From a checkpoint of a small contrastive image-text model.
Training: soap at rate 0.0016, 4600 steps, batches of 128.
Data: trained on photos with spoken descriptions (Open Images, Localized Narratives), 11.6 epochs.
Rows from block 4 of the image encoder, named by matrix and row number. Rows with one number belong to one attention dimension. Each number is 500 + 25 x the weight over the matrix's rms, rounded and kept within 0 to 999. All counts start at 0. Numbers have three digits each.
# v: window attention value (encoder.blocks.4.attn.v.weight, 384x384), inputs 0-63
# proj: window attention output (encoder.blocks.4.attn.proj.weight, 384x384, transposed), outputs 0-63
v.221:482539457480490496523523521544454516484513420449480509538498488516500481473524481527453475529465508496501502471481464500531492498502519496512501480523473485491494534504483482504497459527515544
v.222:532479515505501481502501491505525525505484503504494497495492473493512494509473494484475481510504507502501477500504525528496522486500519468495485487487503525441465462510494494477540472480506451
v.223:474552467496480471479509520518499501515466483477531486515546541524489492516568513535508488515496483505513487472476466511533518517510468460507495521523514507509510490503453512498504478513517517
v.224:474551505488502453461555505527521489532542454475512476489468480486562510482513481472469507525480502498523441504486466508490529531539539530536521474456470552487487512500522482492491523546492510
v.225:460525502494512516503563487522485533515453448489517471525477504507535528509502511455535491540466470491490531517474478539563535473528509484517491527496492530516528488504459497463491505488525533
v.226:513519485503531511491531479509523498489477491472511505511508504523460506506533463489486478537496523532533517485490518467491506479496516516494474512484471484506518517447491525515485477530538548
v.227:507512495489524501453453488505510540512509482482508526511509524497507525494518458477500503527481520461505476488475504478462520483501490556508474498537484528494540486538491537547443503543528550
v.228:465454515499513526468458478492530500509533489528509519469481469521483493543511471511502512558470527488480472518547473517452526529478502474487478464520521542445495530505484493538531508507482472
v.229:514460545512476486482530517484466489471502477505486452580459510549527510475512518496447491463529556479524470511438531449475477514542532532580506496467511542466435540501533474496502499519443472
v.230:534477494519465503487504527480487448465510528458480493526453503518512502472523529523424479490536497474519461501490503465511475495527488474520530527492458524483486476492518531475519549538486441
v.231:506480487533544552498506485501520469513481536524485516452490494489453501531546515503503505523487464513511524546512495525504506547527498472517496497478550495503504478445466522503528523504516487
v.232:444543462485509510461530498534537483521483496499546491505535489484533530515505494483515527486468510518497505490454499574490557481499475468515503492502501545487539502553484504471497519496488510
v.233:472470526516532515492478481458526489493545525516497494504499466484502515489521527509455477502496509482505475513554508542481530509519485510513522522478516504477470497485505528512505523495488461
v.234:475500470487501469515429539449499515470409505471527520532519527538546468479502549527485490504501512502503509438429573519511490489441475477492487531481510462556488495489529534492506505492551454
v.235:503524504476513529486512496503520489493488481521462501464502575492512501490490503484509512527483494522468539552460509488521520514502509503509493434510521508508519487462456487501510509505497508
v.236:454530466487506524470532490517533507506510494480492480472491523509545497482527519506490491505519517510494513539527491514518516528566472513517499512499518499479515511480510476489489533475468490
v.237:500553478491520511548492470479487486495529487471520478516500518509477523530520504526487508526505470559463517522498515459514507524501459485499469533515460494508502533505474490552513451484546558
v.238:455529486534533566535476497499532506468459508464531528483515477463483490584510485489504471543495504478465496524518515496494493463526420458504510542538457504505545463511464467469455498468555503
v.239:509500516501496490476480469519494544487490500512508506498502517490503482505521469477471458509473499494484520474554504525508496503520508498494526497479504489472515496545500490501505474505503487
v.240:498498491507515504517497476500553465476454526505540469493531549508497498498524496499480505517518474486504499476476538494467519517509479480508541484502542489482469530514474462489543487504494496
v.241:499511493532493531487465475492522501463447532458473506457474532516494508487496513465478496488501490482471489538497477502515518500513553471478508472493527467473490506486515469485538549506477469
v.242:536516515472525511500520477494513497483489487480477493468501509506491515499536497499551496527489461508524557515477503499521494526521470528482502517464501449504558491453496524519538502521510546
v.243:467484519505466534490549483526477503547489523464498491450513524525485498511507496470480544485505454517503518515482507489501517514531495502494503500521515462519499495490526489474507484512524548
v.244:496476505532515505543494497496541503503447572508501512501492467503487540540533526496495501508519488483517499525498517549564489514541508472509507483508491506505501452464480485504484515499495498
v.245:523448532472521462486467476474463509457548525524437484489457505466501515498441534543534486451485490468510540470528502453518500532436511504537508468499516490511483514496506484521516509480492462
v.246:494449503529503471491506504486472512492519502511519480490492479498492488486490531533522488521526554504497479521571527484467506539484507491510538462495494518506510523536516473525491520520486481
v.247:488533466455499503494493519486437513449508478477495504513507534498463472513522496483510478526514514499499526480521483482511478480455537512468478472517474450502546451496526502497499454500507488
v.248:541465503498506486482491490505438529522494487480497524516496509540494463452459489452466488498504534474518508494516517486492514479459524532489519508522484473537496490472514500508475485501505493
v.249:523508527497525512534493482499489465505483499536495497501496435513457480523502486543521497499464468505479514456527552434524522494450511538501492517495515495527483472473521508516490466490494493
v.250:483457494544488500506509537493511489471521540481501469476513493480479464535488479549520490452539530472508442512540504468454521497482464536493524506507474472464485494527484489536484502506471503
v.251:517567465501475471522519511517465482489491514471462457498488540474487507465545485499530504437489507546515535491424493508527494506506516477530497504498463501466520492475498514481508484513517521
v.252:489508497498503492469506514468556513446476478459494532500479491538514497508485485458513463546480509478494530508509508463526549490510486468459524518506519478509540516472508508503512511477515509
v.253:426478501477498524482527497509496504480479465479532512493499453521491530531504496506459535507490523441478485503481502507497522480502515508488510489527503478514512487493503479466509521487512519
v.254:529487519487487510538528502531499497527525498487478508487523514492476461473487531492445510477483501513464499512507487524446495524513496495475503510530472489487467502510502503490505490500481457
v.255:541528492491469495442493504544513487532486483495504533460493537506527497514500491455494506528498486584499566500453515470511470495520500523490501467487522520517482526526502495487497479493493531
v.256:459489516518510492502539489493514485518506503492479496508504465477504489493515497529495507508515504482480498513512484493507498529508515488489513495480510510473533530464493472495541494467523496
v.257:519498459529517495530502485495498484508468495531445493510493508505526505485547514461446535504505529514507472523418520528578506447491534491520491433493508514450490485492526479472505489509485501
v.258:472511499510469493459519448503533474574503488536498435497524495501478512507572511491546521516503468576507510485451495570494480507492513507526521509424525486498506540486493540512535457480445524
v.259:494469488522494524483489507501534464538455532516508483505522559496513496487529501473515470482530504506517516504467511535487512454529491520520492519502517502485505512518478503501486490500453455
v.260:484501488507496507548521509499494549506444499521514475532542482468492530524479508504505526478524501517512515486545518516525499485505436503551512517496473510524507508508470493521464517503482540
v.261:504536511512511460503500498500471494535482455518511531508489491476513491523531524539504503526490501542480494475481512520493461521539497488494484513499483485522500512464492508462453479472534512
v.262:468471542538538520502502449506521508525544521523476525436487485511506532548503509477493549474524486493500480509498523522512547510524486500474500522511510511559530496495500512526516521507505476
v.263:521453490517516504518529530516496495562484520537501473482496507471527517520520481469473482493502539507489510508526513522503477486512487489499491533510496513500519518502473492536516499490496482
v.264:473503488503532499488511493519502489511518514518494466495507512510497515514524459447532506477527530473499508537495468553484489465493534534487500537498526553495509498557507536480496504488454506
v.265:502456508493509484467474485476497526493460515472492511490491529496544454513487479497469453490534526505505487483498508517512497493513482464539510510498527467491469492524521466491482482514520442
v.266:475519487489522494458470452528473504529498464477516514431462501509491508483485516532510481532493472498494549483494521497502520569486534503510488450546517486509500492504503505518505471519501515
v.267:521481483547492474522523506506533478523505493501488495484465490478524492507463533468471530479527502510516507511484499536559444483515529502558512541438512536506484483514531521488492523509481475
v.268:511476512494545520464487452516484529463473507526526521524529453485497506482505510506525487494534464517511522492506529523504528557495481459482501483479503448482545500462515529515535469477550474
v.269:504485496494523511475496530487505495545469517582467484508518451463469517531501516501551594519506503583528487480512506545509514563477464490533522490450447519573512506444510554500546552473510515
v.270:513496490507490495511479513493538464511477535485520508509518460475477499530542484530493543515520535533521489468487519495449476520496509505504491498517492466502514517482473523495475482512506529
v.271:494521465494468497523490485472540496519490484505513486482505504527511530527525533468536509542492500551500531520478491478504509523507466502518537493494490536500469482463496533525514464525508478
v.272:504519501485493538535468491475518516514490516477498534500496510513515523489516494515505523540489507531502507525486522459498480496525483507520500507531516475519481514502486470451486483497487518
v.273:481495521533477459518506515468485496496525449529509539506494489536492509521474514517449484468507497466510481473519537505507524511522468478506528510496477474516486499515482478506501500476487510
v.274:552464487487506543505513505493472515486468536510488481503483509494484489459469473493460492496498483509495554519534476514532530518502461486483472456513526496501482459523496470538503546523510488
v.275:512495488520454470529506509490460504503455533479487494510541522527464528495484534483482494489515511419525485448519518497501501519490517459507523499517503475528470468532483509476505524517508454
v.276:490484504498513502487505485527519513494522499495506487499516494505479526500489505491547489528476490487499522512555464490497495525488528535528497470507560528499477478470523528514488492515464466
v.277:539492481503496480502532514475454501535511492504505474516525519525469493488516476566454486504452481459497512425436455505540463500480503502479478525513485492536511437471479527514522520529537544
v.278:508490449538495446468476554506475495482506515502468500499502485451521471482475492498484469494505512496519496513515494505519527495460520474505487489508456512438479517532546506501496534533507438
v.279:477483523475482468524461505473457508460521449491506528537508470523525466516493518477470534520475510456486481449489507450466469452493501480508475556515528498465466520527522523480478480465512498
v.280:516498525498509494501542521467525530491475537487519469532499515504450527514516486518518506472497485526494479478510535534480511515513482483518483499496478526517502483445502517488443521486485482
v.281:537481490492478454488481497508489553500491480536483470495500498481491508492501514494473512493488518522480478487478515519492520512488518484467492499509500506519509479498491496499471522512515510
v.282:494498473546509488487511509521510480510513495543516505513521525503516525530470497533519491473508488459520477500525498521486501532514462551460490509504515505546499466536506462496511523510519527
v.283:454482503465491492529523502467518490496519481493506486468513498510523495565522449516494528466457492473502472470491462485505501457472488510486476520546523516492516453540490496526495467503498552
v.284:478529458506446513557500518495521501489489492500470505507527470475507491503506507478502515530508544529476523544490505510504481475503502487547539497495493486468509471464521502505523505500466485
v.285:509503521528499466488495533528490457545572489537458501491486506447504516473490487506555525517484488516485477484478493485511461510502529534531480494488524510469514516488499499496513488509483547
v.286:522503455478475509476495497533489541498497512485507516503506500498482488475500485496520463562487501509506495502539495529474477527499502514520539502518511545472466466508484505533508470489488473
v.287:484489517538517490470534509498522503563477494473467509515466499488496509501544499466501550530528501480475475507514532541463537524531474503545523525444482464511471548477513508457482503492504498
v.288:485496470525459493464520488477534513530498518508510459500521502495477519455546508546488491508502476523545501499493498528491528547501535507544553442459518519476480543485518534526553516491420427
v.289:513478494479483453521476485499498507520519545466459468494487477517473490497482474468450512477546508491502500497482502519518520488502489465469485493506469484514496524477502510519539518517489520
v.290:506464508505505503508520495488471521481535494500487484493475487514496499491468502517538475462503506431484488514527513496514543521447481523488496468499457474512491491483516512515533538486519496
v.291:530502445539493450494561550510488478479487497507477431553508475474522483500510498523496467485490557542501517469467474506534447471471511493494497491475454463486487514496543485484507537512523542
v.292:518513489505517507480512469529485481486517482535507488520493523451516515491504535465498509508489473500509507508499485521515495521521481491471497482478524533492516495518527516497489549487489469
v.293:475495523499483482509530465477522477530520493500504466517504513529539514499546476469462512478494520514475451519482525507519495476529498488504492479445532530494482517474482500539529478488496478
v.294:490512498511493456494533520473467535483482495476477497557518507516511510462492485510559489507514479509527493488485507472478521513475479490509471536494501509519507505491500517515519456489473537
v.295:473473497517504496540505516513493495511522480512501514479515470534534495533477509492449516506497504517500505553463491493507506456484457479492528542509487472542510509546531467500494500496557524
v.296:491474479517505499516515512482502476546499488512535487523518499518477542523531486501487525515501529480483490457516479512457520504499500505455520524482486496493480490526477503511465514498504487
v.297:520496484529474466483518542501476513493526452471493479507509534489491487469541472510501489524505497483503474496485491513508458467509564543513499488505505526463499517479508495478484527488517526
v.298:481465481525501512502483483476548508484487512498499497494511497508479485491521512477482479499513480498518492494473496549481509483503531498516516484490513488482462504502512503491532508520482436
v.299:489475474508525461477491460514489524509507490522495479457492524489521522475503500460519506490503498478500470476473495547497507477507533486497468497471495493489540508510488511520509502530518490
v.300:515490499546493466534519465496465478510519481510517484492494473464482541539527546516476497469520481521471467473497495525488489520492533478507508499540501504499534488519452517478482528503480488
v.301:513497495470505564477463493517505555490515464509589527488511510503533510545473480462494490502438465468476511485515463468517501464523479526393477526580527524482564507550437478530484434505529565
v.302:469460466539522501489510520501560505483436559542441490480517548468499520482477540423505514492554524510513528528485550547522543520522506493534522517493520509537491509486495527459529558489487509
v.303:479478508511490493542530491476502499483535464520488496558512492528509496486479519539508498516477509510525460471476486449533474509469485473506490485478534457514485506477502484545557461488527501
v.304:471509493498509547487475477495511483544465508505499480525507498509492500512532483520521502528472513526453486473509525525463512487486513495503525475501487513481493509501470512514530456483485503
v.305:496517467488507478471474484487483534499478496517513521509475490535509493479437514473497483511510494484521505521519503468507518489481479476495505463479532474530471461490490519480501520479486458
v.306:532492494516525479461520490493487497503519515485505508481476490487497503492455518503482499479503508494512475527517497479530483538481540473473496489468533471481497529468504500480555543473492472
v.307:488495529509486451506527487459493466508514522492482496479475484529497487493527514495462478469544505525485491483501518509532485471517519488523522494476523461472498516483468527496503489518480480
v.308:460499517473501511499546502495489478475474504439467529527469467529522438505529468525474458504533531472492501502521533468486517490486513506555512519508490511447486492489533485545537455503467496
v.309:495514492483513486478500518468500502496519510523499503494490498530525501499492505470527500521506544481503500513456508482533479480513545528501513536464507524506526516509526531471506507487489546
v.310:518462516561536516449501487491519490467499531497492513507495491480469533487489529529517482517531512532531498534525462524485546565506525530496547493476497537502495514474515502483533548494498463
v.311:510526501523499497498534511531470499504539476483497507494485506506507498464519494534483492539493487489494522510477490484493502509513520508521468515498476489482514502480477497499486514507512544
v.312:502527520497520543513460443477522467524527505517523504496526497491480505514497501498489506543473507525486481529502503481500512513491485483494477519493525476473496514488518524488515503517495475
v.313:502516518487477512530493494502471510519524483515503498539535546481491521488540474443547553504499491527465485501521479527482457464537509526545512527498500534500505499510493523515445493483474490
v.314:483485490538505451497501509494457483491511468524497493504518490514513517484474494525475491493506541462521467472519522453506518492505523503504500498506503468524519518502530486479501535490495519
v.315:516504493486470507469470514500495502556531492543521503493515509471494519524515483487531507518509479529488482466523511489467481534498487471483514549485462480567497526490450522474461481496543539
v.316:520548504516475469545498541509470531482529523508499512489478554508511532500469509507534479511486482509501511503493455463501462496482537518516508457495481526496505477522495514522497548507501503
v.317:495479494486511520485503501486535484455529494520509494520498506494505511509486465533517469487464515490514490491539487503473512506500505515513489534472552536461497512519530539527485537521444460
proj.221:490511503455486546478480504524518495491490535472555550489523485510458497460519507491523487540530508475462541501544451560492503480545495470502486518495546483521502504451490495527501451514489467
proj.222:510513479544529497487541504487485482505475481479455491518496531528505499532466508516505497464472449500542454507480503454501511494487512533454492485504480488495515457548520511460477494511506513
proj.223:503526478481542512483484521508578464506471484506529571474490495473536477520527529458523519476531506533544514497488494521517519526526526531479510482538538520461493478494528477479510517498506513
proj.224:504539514488502536487508540473493530483479442521484544489494512460557505534520472513508484532513477478514495527462486504515510480501484508455482560496513541495502495499510472534522500488530499
proj.225:484488492494502514500499534552533463538528507487525548540485516461496511505521507495500504496522496514530533460535484515500499558529483510495500485555480453522453524499452445490503526491544536
proj.226:476515469479515495493489507493559519485551459511525517477520476474510514491525455482500498506534505469521507482500494483478480466525510502467531486515530530478446461489509498470502499482488464
proj.227:503508480498479497448481542482477541495530476519503502515480528451508453518494522505468522489489509503531477523465477500515524504481483531462499489495457534501472514506504471470528509480521473
proj.228:466523523527517486518511471467508523490475467530466488477507550508489539497457510482502507438476467483468502488454540468552510492487536540519509519486487544483530453486539552477490488502484466
proj.229:518506504530490515497504507463467530481487471501494505497547476501536511542482499489493478521481467486514455545464471492485491448468492502464450533466537505496521487487501518500512502521517521
proj.230:531524522527521520544506519453464519501507463505485485472526506513500488542490545506461488537506481504485477536476484479475513477473482479459477496459542503474548510478536499510529519515517527
proj.231:477492493512529485516477488516480489524493491476531497514491522470509510540532480490493513454496500490540475471482496515518484504512481555467516490507480495491461503518494475482499496475525496
proj.232:516494459480499500467526498568529459514481496469512535477474502488520503498513461503491514542505510496537481484498484523512500534544510492544476520555477504527448521489522447482494495506533509
proj.233:507496517536501501489532504471444535498460516515457513551472506485476519528496514523525525442504508498543452520442498470511519494425487511482486493483492477477509453538528545490538498523500505
proj.234:504506493519521481497498558472498506501500463516526488456523504490545513521472548473471536493519469503503489506507473491504475460493510483450508468483504526485545519471532503515503510507509520
proj.235:518468492509501495507496496538511487478518514484493540490512477522519515463535458505534491499461502454515496492526471523478443480581488484526502509488534460508487533484500480493438478481487487
proj.236:461534484455500500487479497508488485507517491489551505524501480442536499543520510504502533518475524517561478495497496474496479517504530545482488487512497515504487499468502488467505518495515514
proj.237:482487514497506523506484478519494492518488521506525531512478506490439527487538516502523494500551537497455539504538505506467527538516482499507533500487547448491503512465489478538493537499455500
proj.238:455463532484512493497461510495529458534514489483508465501485544518475502494491565493484517475492521514484512473520549474504538553525555525465496459524498518517460510501513466497490540469516508
proj.239:521450521501502516519499490503493505485466509479444482468519494510479461503488526475493497436471509490444472507527539489477534532511537521487503469505522510511532467477514494494506484460490480
proj.240:540509494512544496513483516457517533526514494515476525487546490505536511541505501478494508503526496479485480486469471502459479478508476505453501495484510497520482458480554481488501518517502495
proj.241:500463503470473446539547458527531473528480532492500470461520492525508530487466461502546453495482456476526513509502509506487480461547511519504475534521517494541468492515508506492463466451495519
proj.242:445491499507513478481467540517523434529515467492567535532488538469492497509556527488523515485537513499520515465541500493486495543520511549449530451495493507459469511488483477521478531459477466
proj.243:530483498477507477530464456498508546512484524501493510547543463496451478491515436482517472503566477480466537488485495504481473500490447496525514518453514507546467507475524483494476514511507494
proj.244:504494477551561521516512516530567428510471429464487556449487528499513504525508549507488503469517520517553478530521491556554557501527506541477492470569469521529505497562493459501505519434519505
proj.245:531482518514488522520523497500452503507501506484498469484511509538472511482482472515505465484480503468451511537529503519497512474494456462524517459460519465490543528484492519540515462528448492
proj.246:489517503521519506473498520465494529506510443473441491490532529468516528522503490500476523490477491495533490510433499471517506476473504537462475471479499507503489457525511499461504485519519469
proj.247:478513505470522489492488507477486469499475530527566446478528514484535494476465521498530496488467474504496550522501508472489501513529532501515482442490515542467542498488508547553484481438462483
proj.248:535516499480500493472495477474485557492530489528459475510537489463502495476473472473478521458496515505498490489462495467531473489464487485486480494490446540534486465523478543495524491490521490
proj.249:494501524500474486490504484495451528511454568508500481523500469508434503476508497480514472463515519495438504480545485459485487532469491480515536492462512484502500534467457511556490521521501520
proj.250:523517499475510564512492406455494530497522486531473494512499497496492520485469504516432488537535464557440526551462520492547559497466514465530482510460484505503513475486538532522511467568481495
proj.251:469509463498488504514477493550523435507524483482553546495465463470523495504528474513527475522508499510543512514545468533512519482523487494508501512564508490518511528525467484463495475451491507
proj.252:485488504524510463470517516486498527485522478497492473494534530481531494526481541490509539501495524469530515473484481461465495518494532524440476507450505543513475496492527512521526511460531479
proj.253:498484517500509534498494527479495493535502480452475502499483520481519505539513519489490513478514545531526518488499500483505529558511488509480494483532480497527484532537506458513527554482598514
proj.254:511497503460430484509490444501455480488520555523527459544444445539458483455511491520475488508519479519495513476513540494488488521473502476584496513470496501481514512514489521492497483525505515
proj.255:511503478491506468531493544451483531479530494506478484477514482513529480492520505479493452485478469492443511493517478506463477472504505479517472504486567522535500527463480486517486492495483523
proj.256:492499482477509473529478502507481522535529520457503479481507492562499496520512510497488488515463493503496534506503471441520484507472495496482487468500510479503525478528464513542533483447520542
proj.257:499472461495495478506498488484558496460534541487540531437505490531524472478500500490506511538509469423488504549500450551492526452507470528518501519459529519553491458484479461473504506512496482
proj.258:475517549473467533510464515544534465524509506510517528522525497545504491518491530519465503507513524504483464502526497503493517473433479467503522480513472521506551502452500529476485488506511476
proj.259:535531505506454487513453491519496487477532523507550501501473482514515477535473516544458501515478497509517459489499502516511507502455457491493547452494456499506524535509521508479474485549519489
proj.260:538493488504501513475514516526483463482523515492507524531474490488467485483510482531482469472487511512528458499477556483469482483500472485510574510486506544477484493502510530477495484543517476
proj.261:513508530527524532536500493499523524513515493472482533505508451497472505540483500505500516474509514527520522531482499493464513474496480531502511507497520549447487490477496491498492519496483511
proj.262:556502553530499487522462554523499488500519486485476483493497462505466496496496491507527510491483504523519503476484564450477490523480521485474530467510499462474517517508525517521522536469545478
proj.263:493489469517505490472474511488501487462525508457514501490468459548516479484497481520478508474481503490519476509524516503510522488443463515491507471540481450513470491527517524449531497498517517
proj.264:448509449493514524442477497491508554516480508505528518479435501557531511458473542514454525493520453458498482459539524508511511489475500469525458472546452466521519552512477546491527460488514500
proj.265:525476437526537444517501530459479527505513498457493477462511493518465478490502506494500497492429514486501506527490486477495485504496478498495482474518536457504485527525483495567520530473530534
proj.266:483474518506473505520509520505501506508470498523497458532530563459515552509471474458546529487534505509414540493481488529503475518528539513484509544462504490514505513459472508507469501490464507
proj.267:505479458495522472470533464501503500481496520498518501461485436539497489501499500477455508482482496461555496488483493502483505493477488516509508509494475478505436491497487482459544495496514526
proj.268:523514527499492459491478489495473492495552502474492469538478486478475480487495503531496514479501542585517472493497454455511463534483483518480530440535492485489498484534533505506509528481523495
proj.269:505489526514505529483507533542513509474524469489447524512501468505494507469479497502469494470499514497528470478479527502459463492530486505483554500527505536508466482520515521504508469493482459
proj.270:550515521522535465511508525477497481506506469509462540501501517513477499515488493494494485522457530534537533514518538499449466517518514528486541487521537539465505483529533490490511509499509481
proj.271:501496549458513554498523475488518481506516495503470542544486500475559527510490483506502565492548509539485517469474495550503460451528490487512491498495457500486502458499501504463488492505466483
proj.272:484500545505503523529495489492513471502538467509455501531507523479481473522481486463522531489523499523505530479502520517488498480535517515517493503492480488479466494486503468493491519486498499
proj.273:573530562528528515499502496510493457483470517476481485502550496502488473504508495492505491516538506521493466469504533478491536531496513476538505511479506473493474495479581455520499502534519502
proj.274:479473450491502503463496470460501525516503530528490424473500484467522493460472504489488498502483484486518495476528475503511498509498516520490477509512481497487481519503500514502490484503493512
proj.275:542502503527453422529511519503506465493544517505515516476481474483426438505495479529499461500451520541528449512516510484455528511466490507495551526472513532482508540518529501466485496535569489
proj.276:448505477502499548459522500488471521535466486514512462523467508506536501486455519499460531432546494509482477454503505495521496513495487470520450456540449482499526485528505564508511492480507500
proj.277:524507508502477468510482479496519458504504528501522510480479496469489491497524516495545496528517491524466513491524456535507559474480523510467510519466518552478471530460498473490510510517479535
proj.278:493483411482495442451512470480470520496498537490541485471494501531521486493487507504454485530433494505509506497486463476530507482505514500500469520482494484522473539530457538513500500525535535
proj.279:488496520516506489505506488465539495481460488497499518438529528494532483528529507486511491528525500474475513490513506529489546496520503514522462549507532519491496503464493477529497515493504505
proj.280:506507487472517495494521497518472500524568503523511535551452487522504462502508490530491498502434513526524507504503528507499492471490491483489553454524495553475517515528495543505497479548520474
proj.281:498505496525484455482493547484496493487506509489501496483482481512452477485508452497497502506492497524517523507489485508481513488459496500504511531478475526468470484512521510484495543526548498
proj.282:538506509485462476476494505505470524527525562516500483526456506500486522481503503526517494518466517527497492482518519478498499510490528483478510506457500507464489539490504460502493510533502465
proj.283:507489520527529525511495527474501507535464471535483511465519551523517521517493540479561501503523480480465561523513531491468519498547536522481478522471527489512532529456480474528468510491487492
proj.284:478521525463471510507518440516501466485520515504538492557509497448508527485504472505451535492535501492500492498471473541506485488510484482549515505504455509498497468488534467449461515502488490
proj.285:460481525506485548480512491519554504483481506512500532481544527528526513515529485492522491502535465432451510468494518542496500478535511488506482531463530524540522494443477479502500494488492491
proj.286:451481494489497519458511470532510498510539515508488503539484504468492514486474501506479518456494491530491487478458497528533482503494468487533493484486451507501498466525497557475461493525481479
proj.287:546527464539534499523486566496528514493532480457494543455503475543466461502502517500495446505438476482503515525513503484471470505476489490470531502517540529498508475525505516528534497501505484
proj.288:490493492490465477531471471563499491502498529488525498519482457485524492527483478531442495501488513512502439493493478508517515495471457489508547484488483497517528468485529538455500495518496470
proj.289:507497461500486475524495542523513512495488492465530493454509473530450474476505458534504482482472487465539463541522494475481483477463449513496522515512491524535524495514482521483488477527501488
proj.290:485501538444495547490544505539510470495485530492454470525515471453499510431507472479516517459518475521502467485503519507501491525543514458508507525501477524545502461491487527499497476512455483
proj.291:510490448468472454501507473515511493495494552487584546503472507491521499513526523509446497554488506438495524477506455528525515473503481512522477511461535540513470496478445482460501516498493537
proj.292:484491480491475486480492478486515514483496529509502519490470436493513477507508511512423504500500489496530469466494475531492514505458461510531495511476517498515460474474497494455506496498517495
proj.293:504507535535500567511481514489504473483464490475501504458533489555529488535506496519490492498531469436481476508510516505508548498470469481503510482520480457520562489453510497492530480511490510
proj.294:502495497463487497496492476517483503515502551489564523543453463519504466493517485532481501486489504505497453499496473528513515461465452479508508478514487523523507498502501520493505486542473512
proj.295:508493523512542512503497489474509521513482496506466495484529525509468499500501515482537498522530515519482536482492516486476492506523557514495442543497506484496460518495519458527502531496512512
proj.296:493482545510476520487468543465525494518515554498495576528490501513496475489514517524518514522504506531487489508475495515482507475513504430475477493475506524509525534483492506509542496521539497
proj.297:483486492486530495488531482495475523517424521514524535474528513534514487506492499507514470525504460462511515519524464500525522479500497486521479511473535514497528540460479499514517470477466524
proj.298:524516480522464431512487498507504488494483545475537489482487474527491491502494500545470515527434504473503456541519452519514536506434463503471508480499503477540530513503505491481503513487529514
proj.299:492465459521469459487497505500492510468474533449543515466492476543489463492520481524476494511482489460501462525509481489519548476471440486485526509470496496540526507496502519476526480550485509
proj.300:533475485528515482488492538501502535522478478493485539490506501514492499514494512514503487502504500531512518549494502484479525501461548511513503495468491531545497512518534502483460503513529500
proj.301:472516540507477517497513460460496494536494480540457458487532559466514529508505511490544532540529516525495527486490488500528505512529530494517444520467473478490511538483474483516470526468496502
proj.302:515477491483484458500500484526495506497535506497512523521493437509499494478473505520488480470450475527537483493502528468492468484477455506484530483495463496493514503522495554477527493530522497
proj.303:508498525487456494529500471484502454489465516495509492473516493470526495536554488497496486545535510469485519497507477532499504513512494507523487528493531494505482493464510443480489523466461511
proj.304:517496499520481503500456527525521486483534496466498528507482466523508481506480504500461518491498518473479462520496466525501511465473450530476534451526538497536518467507515532486544466493508470
proj.305:505521472504492493492546492515454499473507532489484455497487474453485489465454502482490495478492527530522459489481526478485454553525500517518526527470490487467459483520504477515499519513523490
proj.306:467502468496523490508532448532486528484438537512523457484488462487552537477496521485493479474505469476535497485496478512497484526491489504528469497483513524481494478479481545470497490477494509
proj.307:536518491533525439537518506475486511499466499483520491442541485514511491533501494521483447521453502460521484525523478470471518500479476534512517486521537474518548505511536482509482489461499511
proj.308:521522464500512443533485477473453517514502510488523453476494526528521492516494495506499458530455544494508511498508445481501504530495488543471496459551505455529516481535533477526517543444505526
proj.309:479470483521513485484500529522495534512477510487521520432482486531505483473516502468542485502469480410507532490516470471532550462531509489456499488477536460522511518496478478520534495460465529
proj.310:484498498497545514482521515526482538520473496500490485511496476496498523459470507516496485453480503511531465470500523477507457540494485495514489468525476476494486493536508547487481497491521503
proj.311:488525500482509504493510470511458504534478520514501506508519531503518533536522454523563507549489482477467547507515477514548535451503517521484486499508541516494521494464476489515520484471456523
proj.312:491495558527504497525479491465517469495504445513495479503532505514510520546490516513507514488548533529514509454501504492492497492487506490529482469516474464466510487483530503511510503485516502
proj.313:479472476490521563479491494509538538490521502505512567507462461531499501496499521511453501444527469485527490485527521520520537451470473497537474485546461494498499502524499547488520465528498499
proj.314:507523518507472508520507489519512479469462493491532502445486462504491479505502497531501483495545468469501475483507516498499520542489498447500513540452520535494484504475497473486511464503494490
proj.315:539528516519495520527484578487522527495550445489491538479521490548456474521519490519477491492500531519482488521519560472463494485476508477483545495522515537477519512462520509508481504558517473
proj.316:445467468482510538453541449500505509511463542525559493536483498480516528472495524492470518504514496471506513497481471538532522485521496511563462553466477524493481490465474533461506455540476523
proj.317:448498515502469533492496451486478537525436501517529459503487478535574514498478502481472500483540493484503492462502515494524550511493493460506455486518470444472529515476501532506501494484521512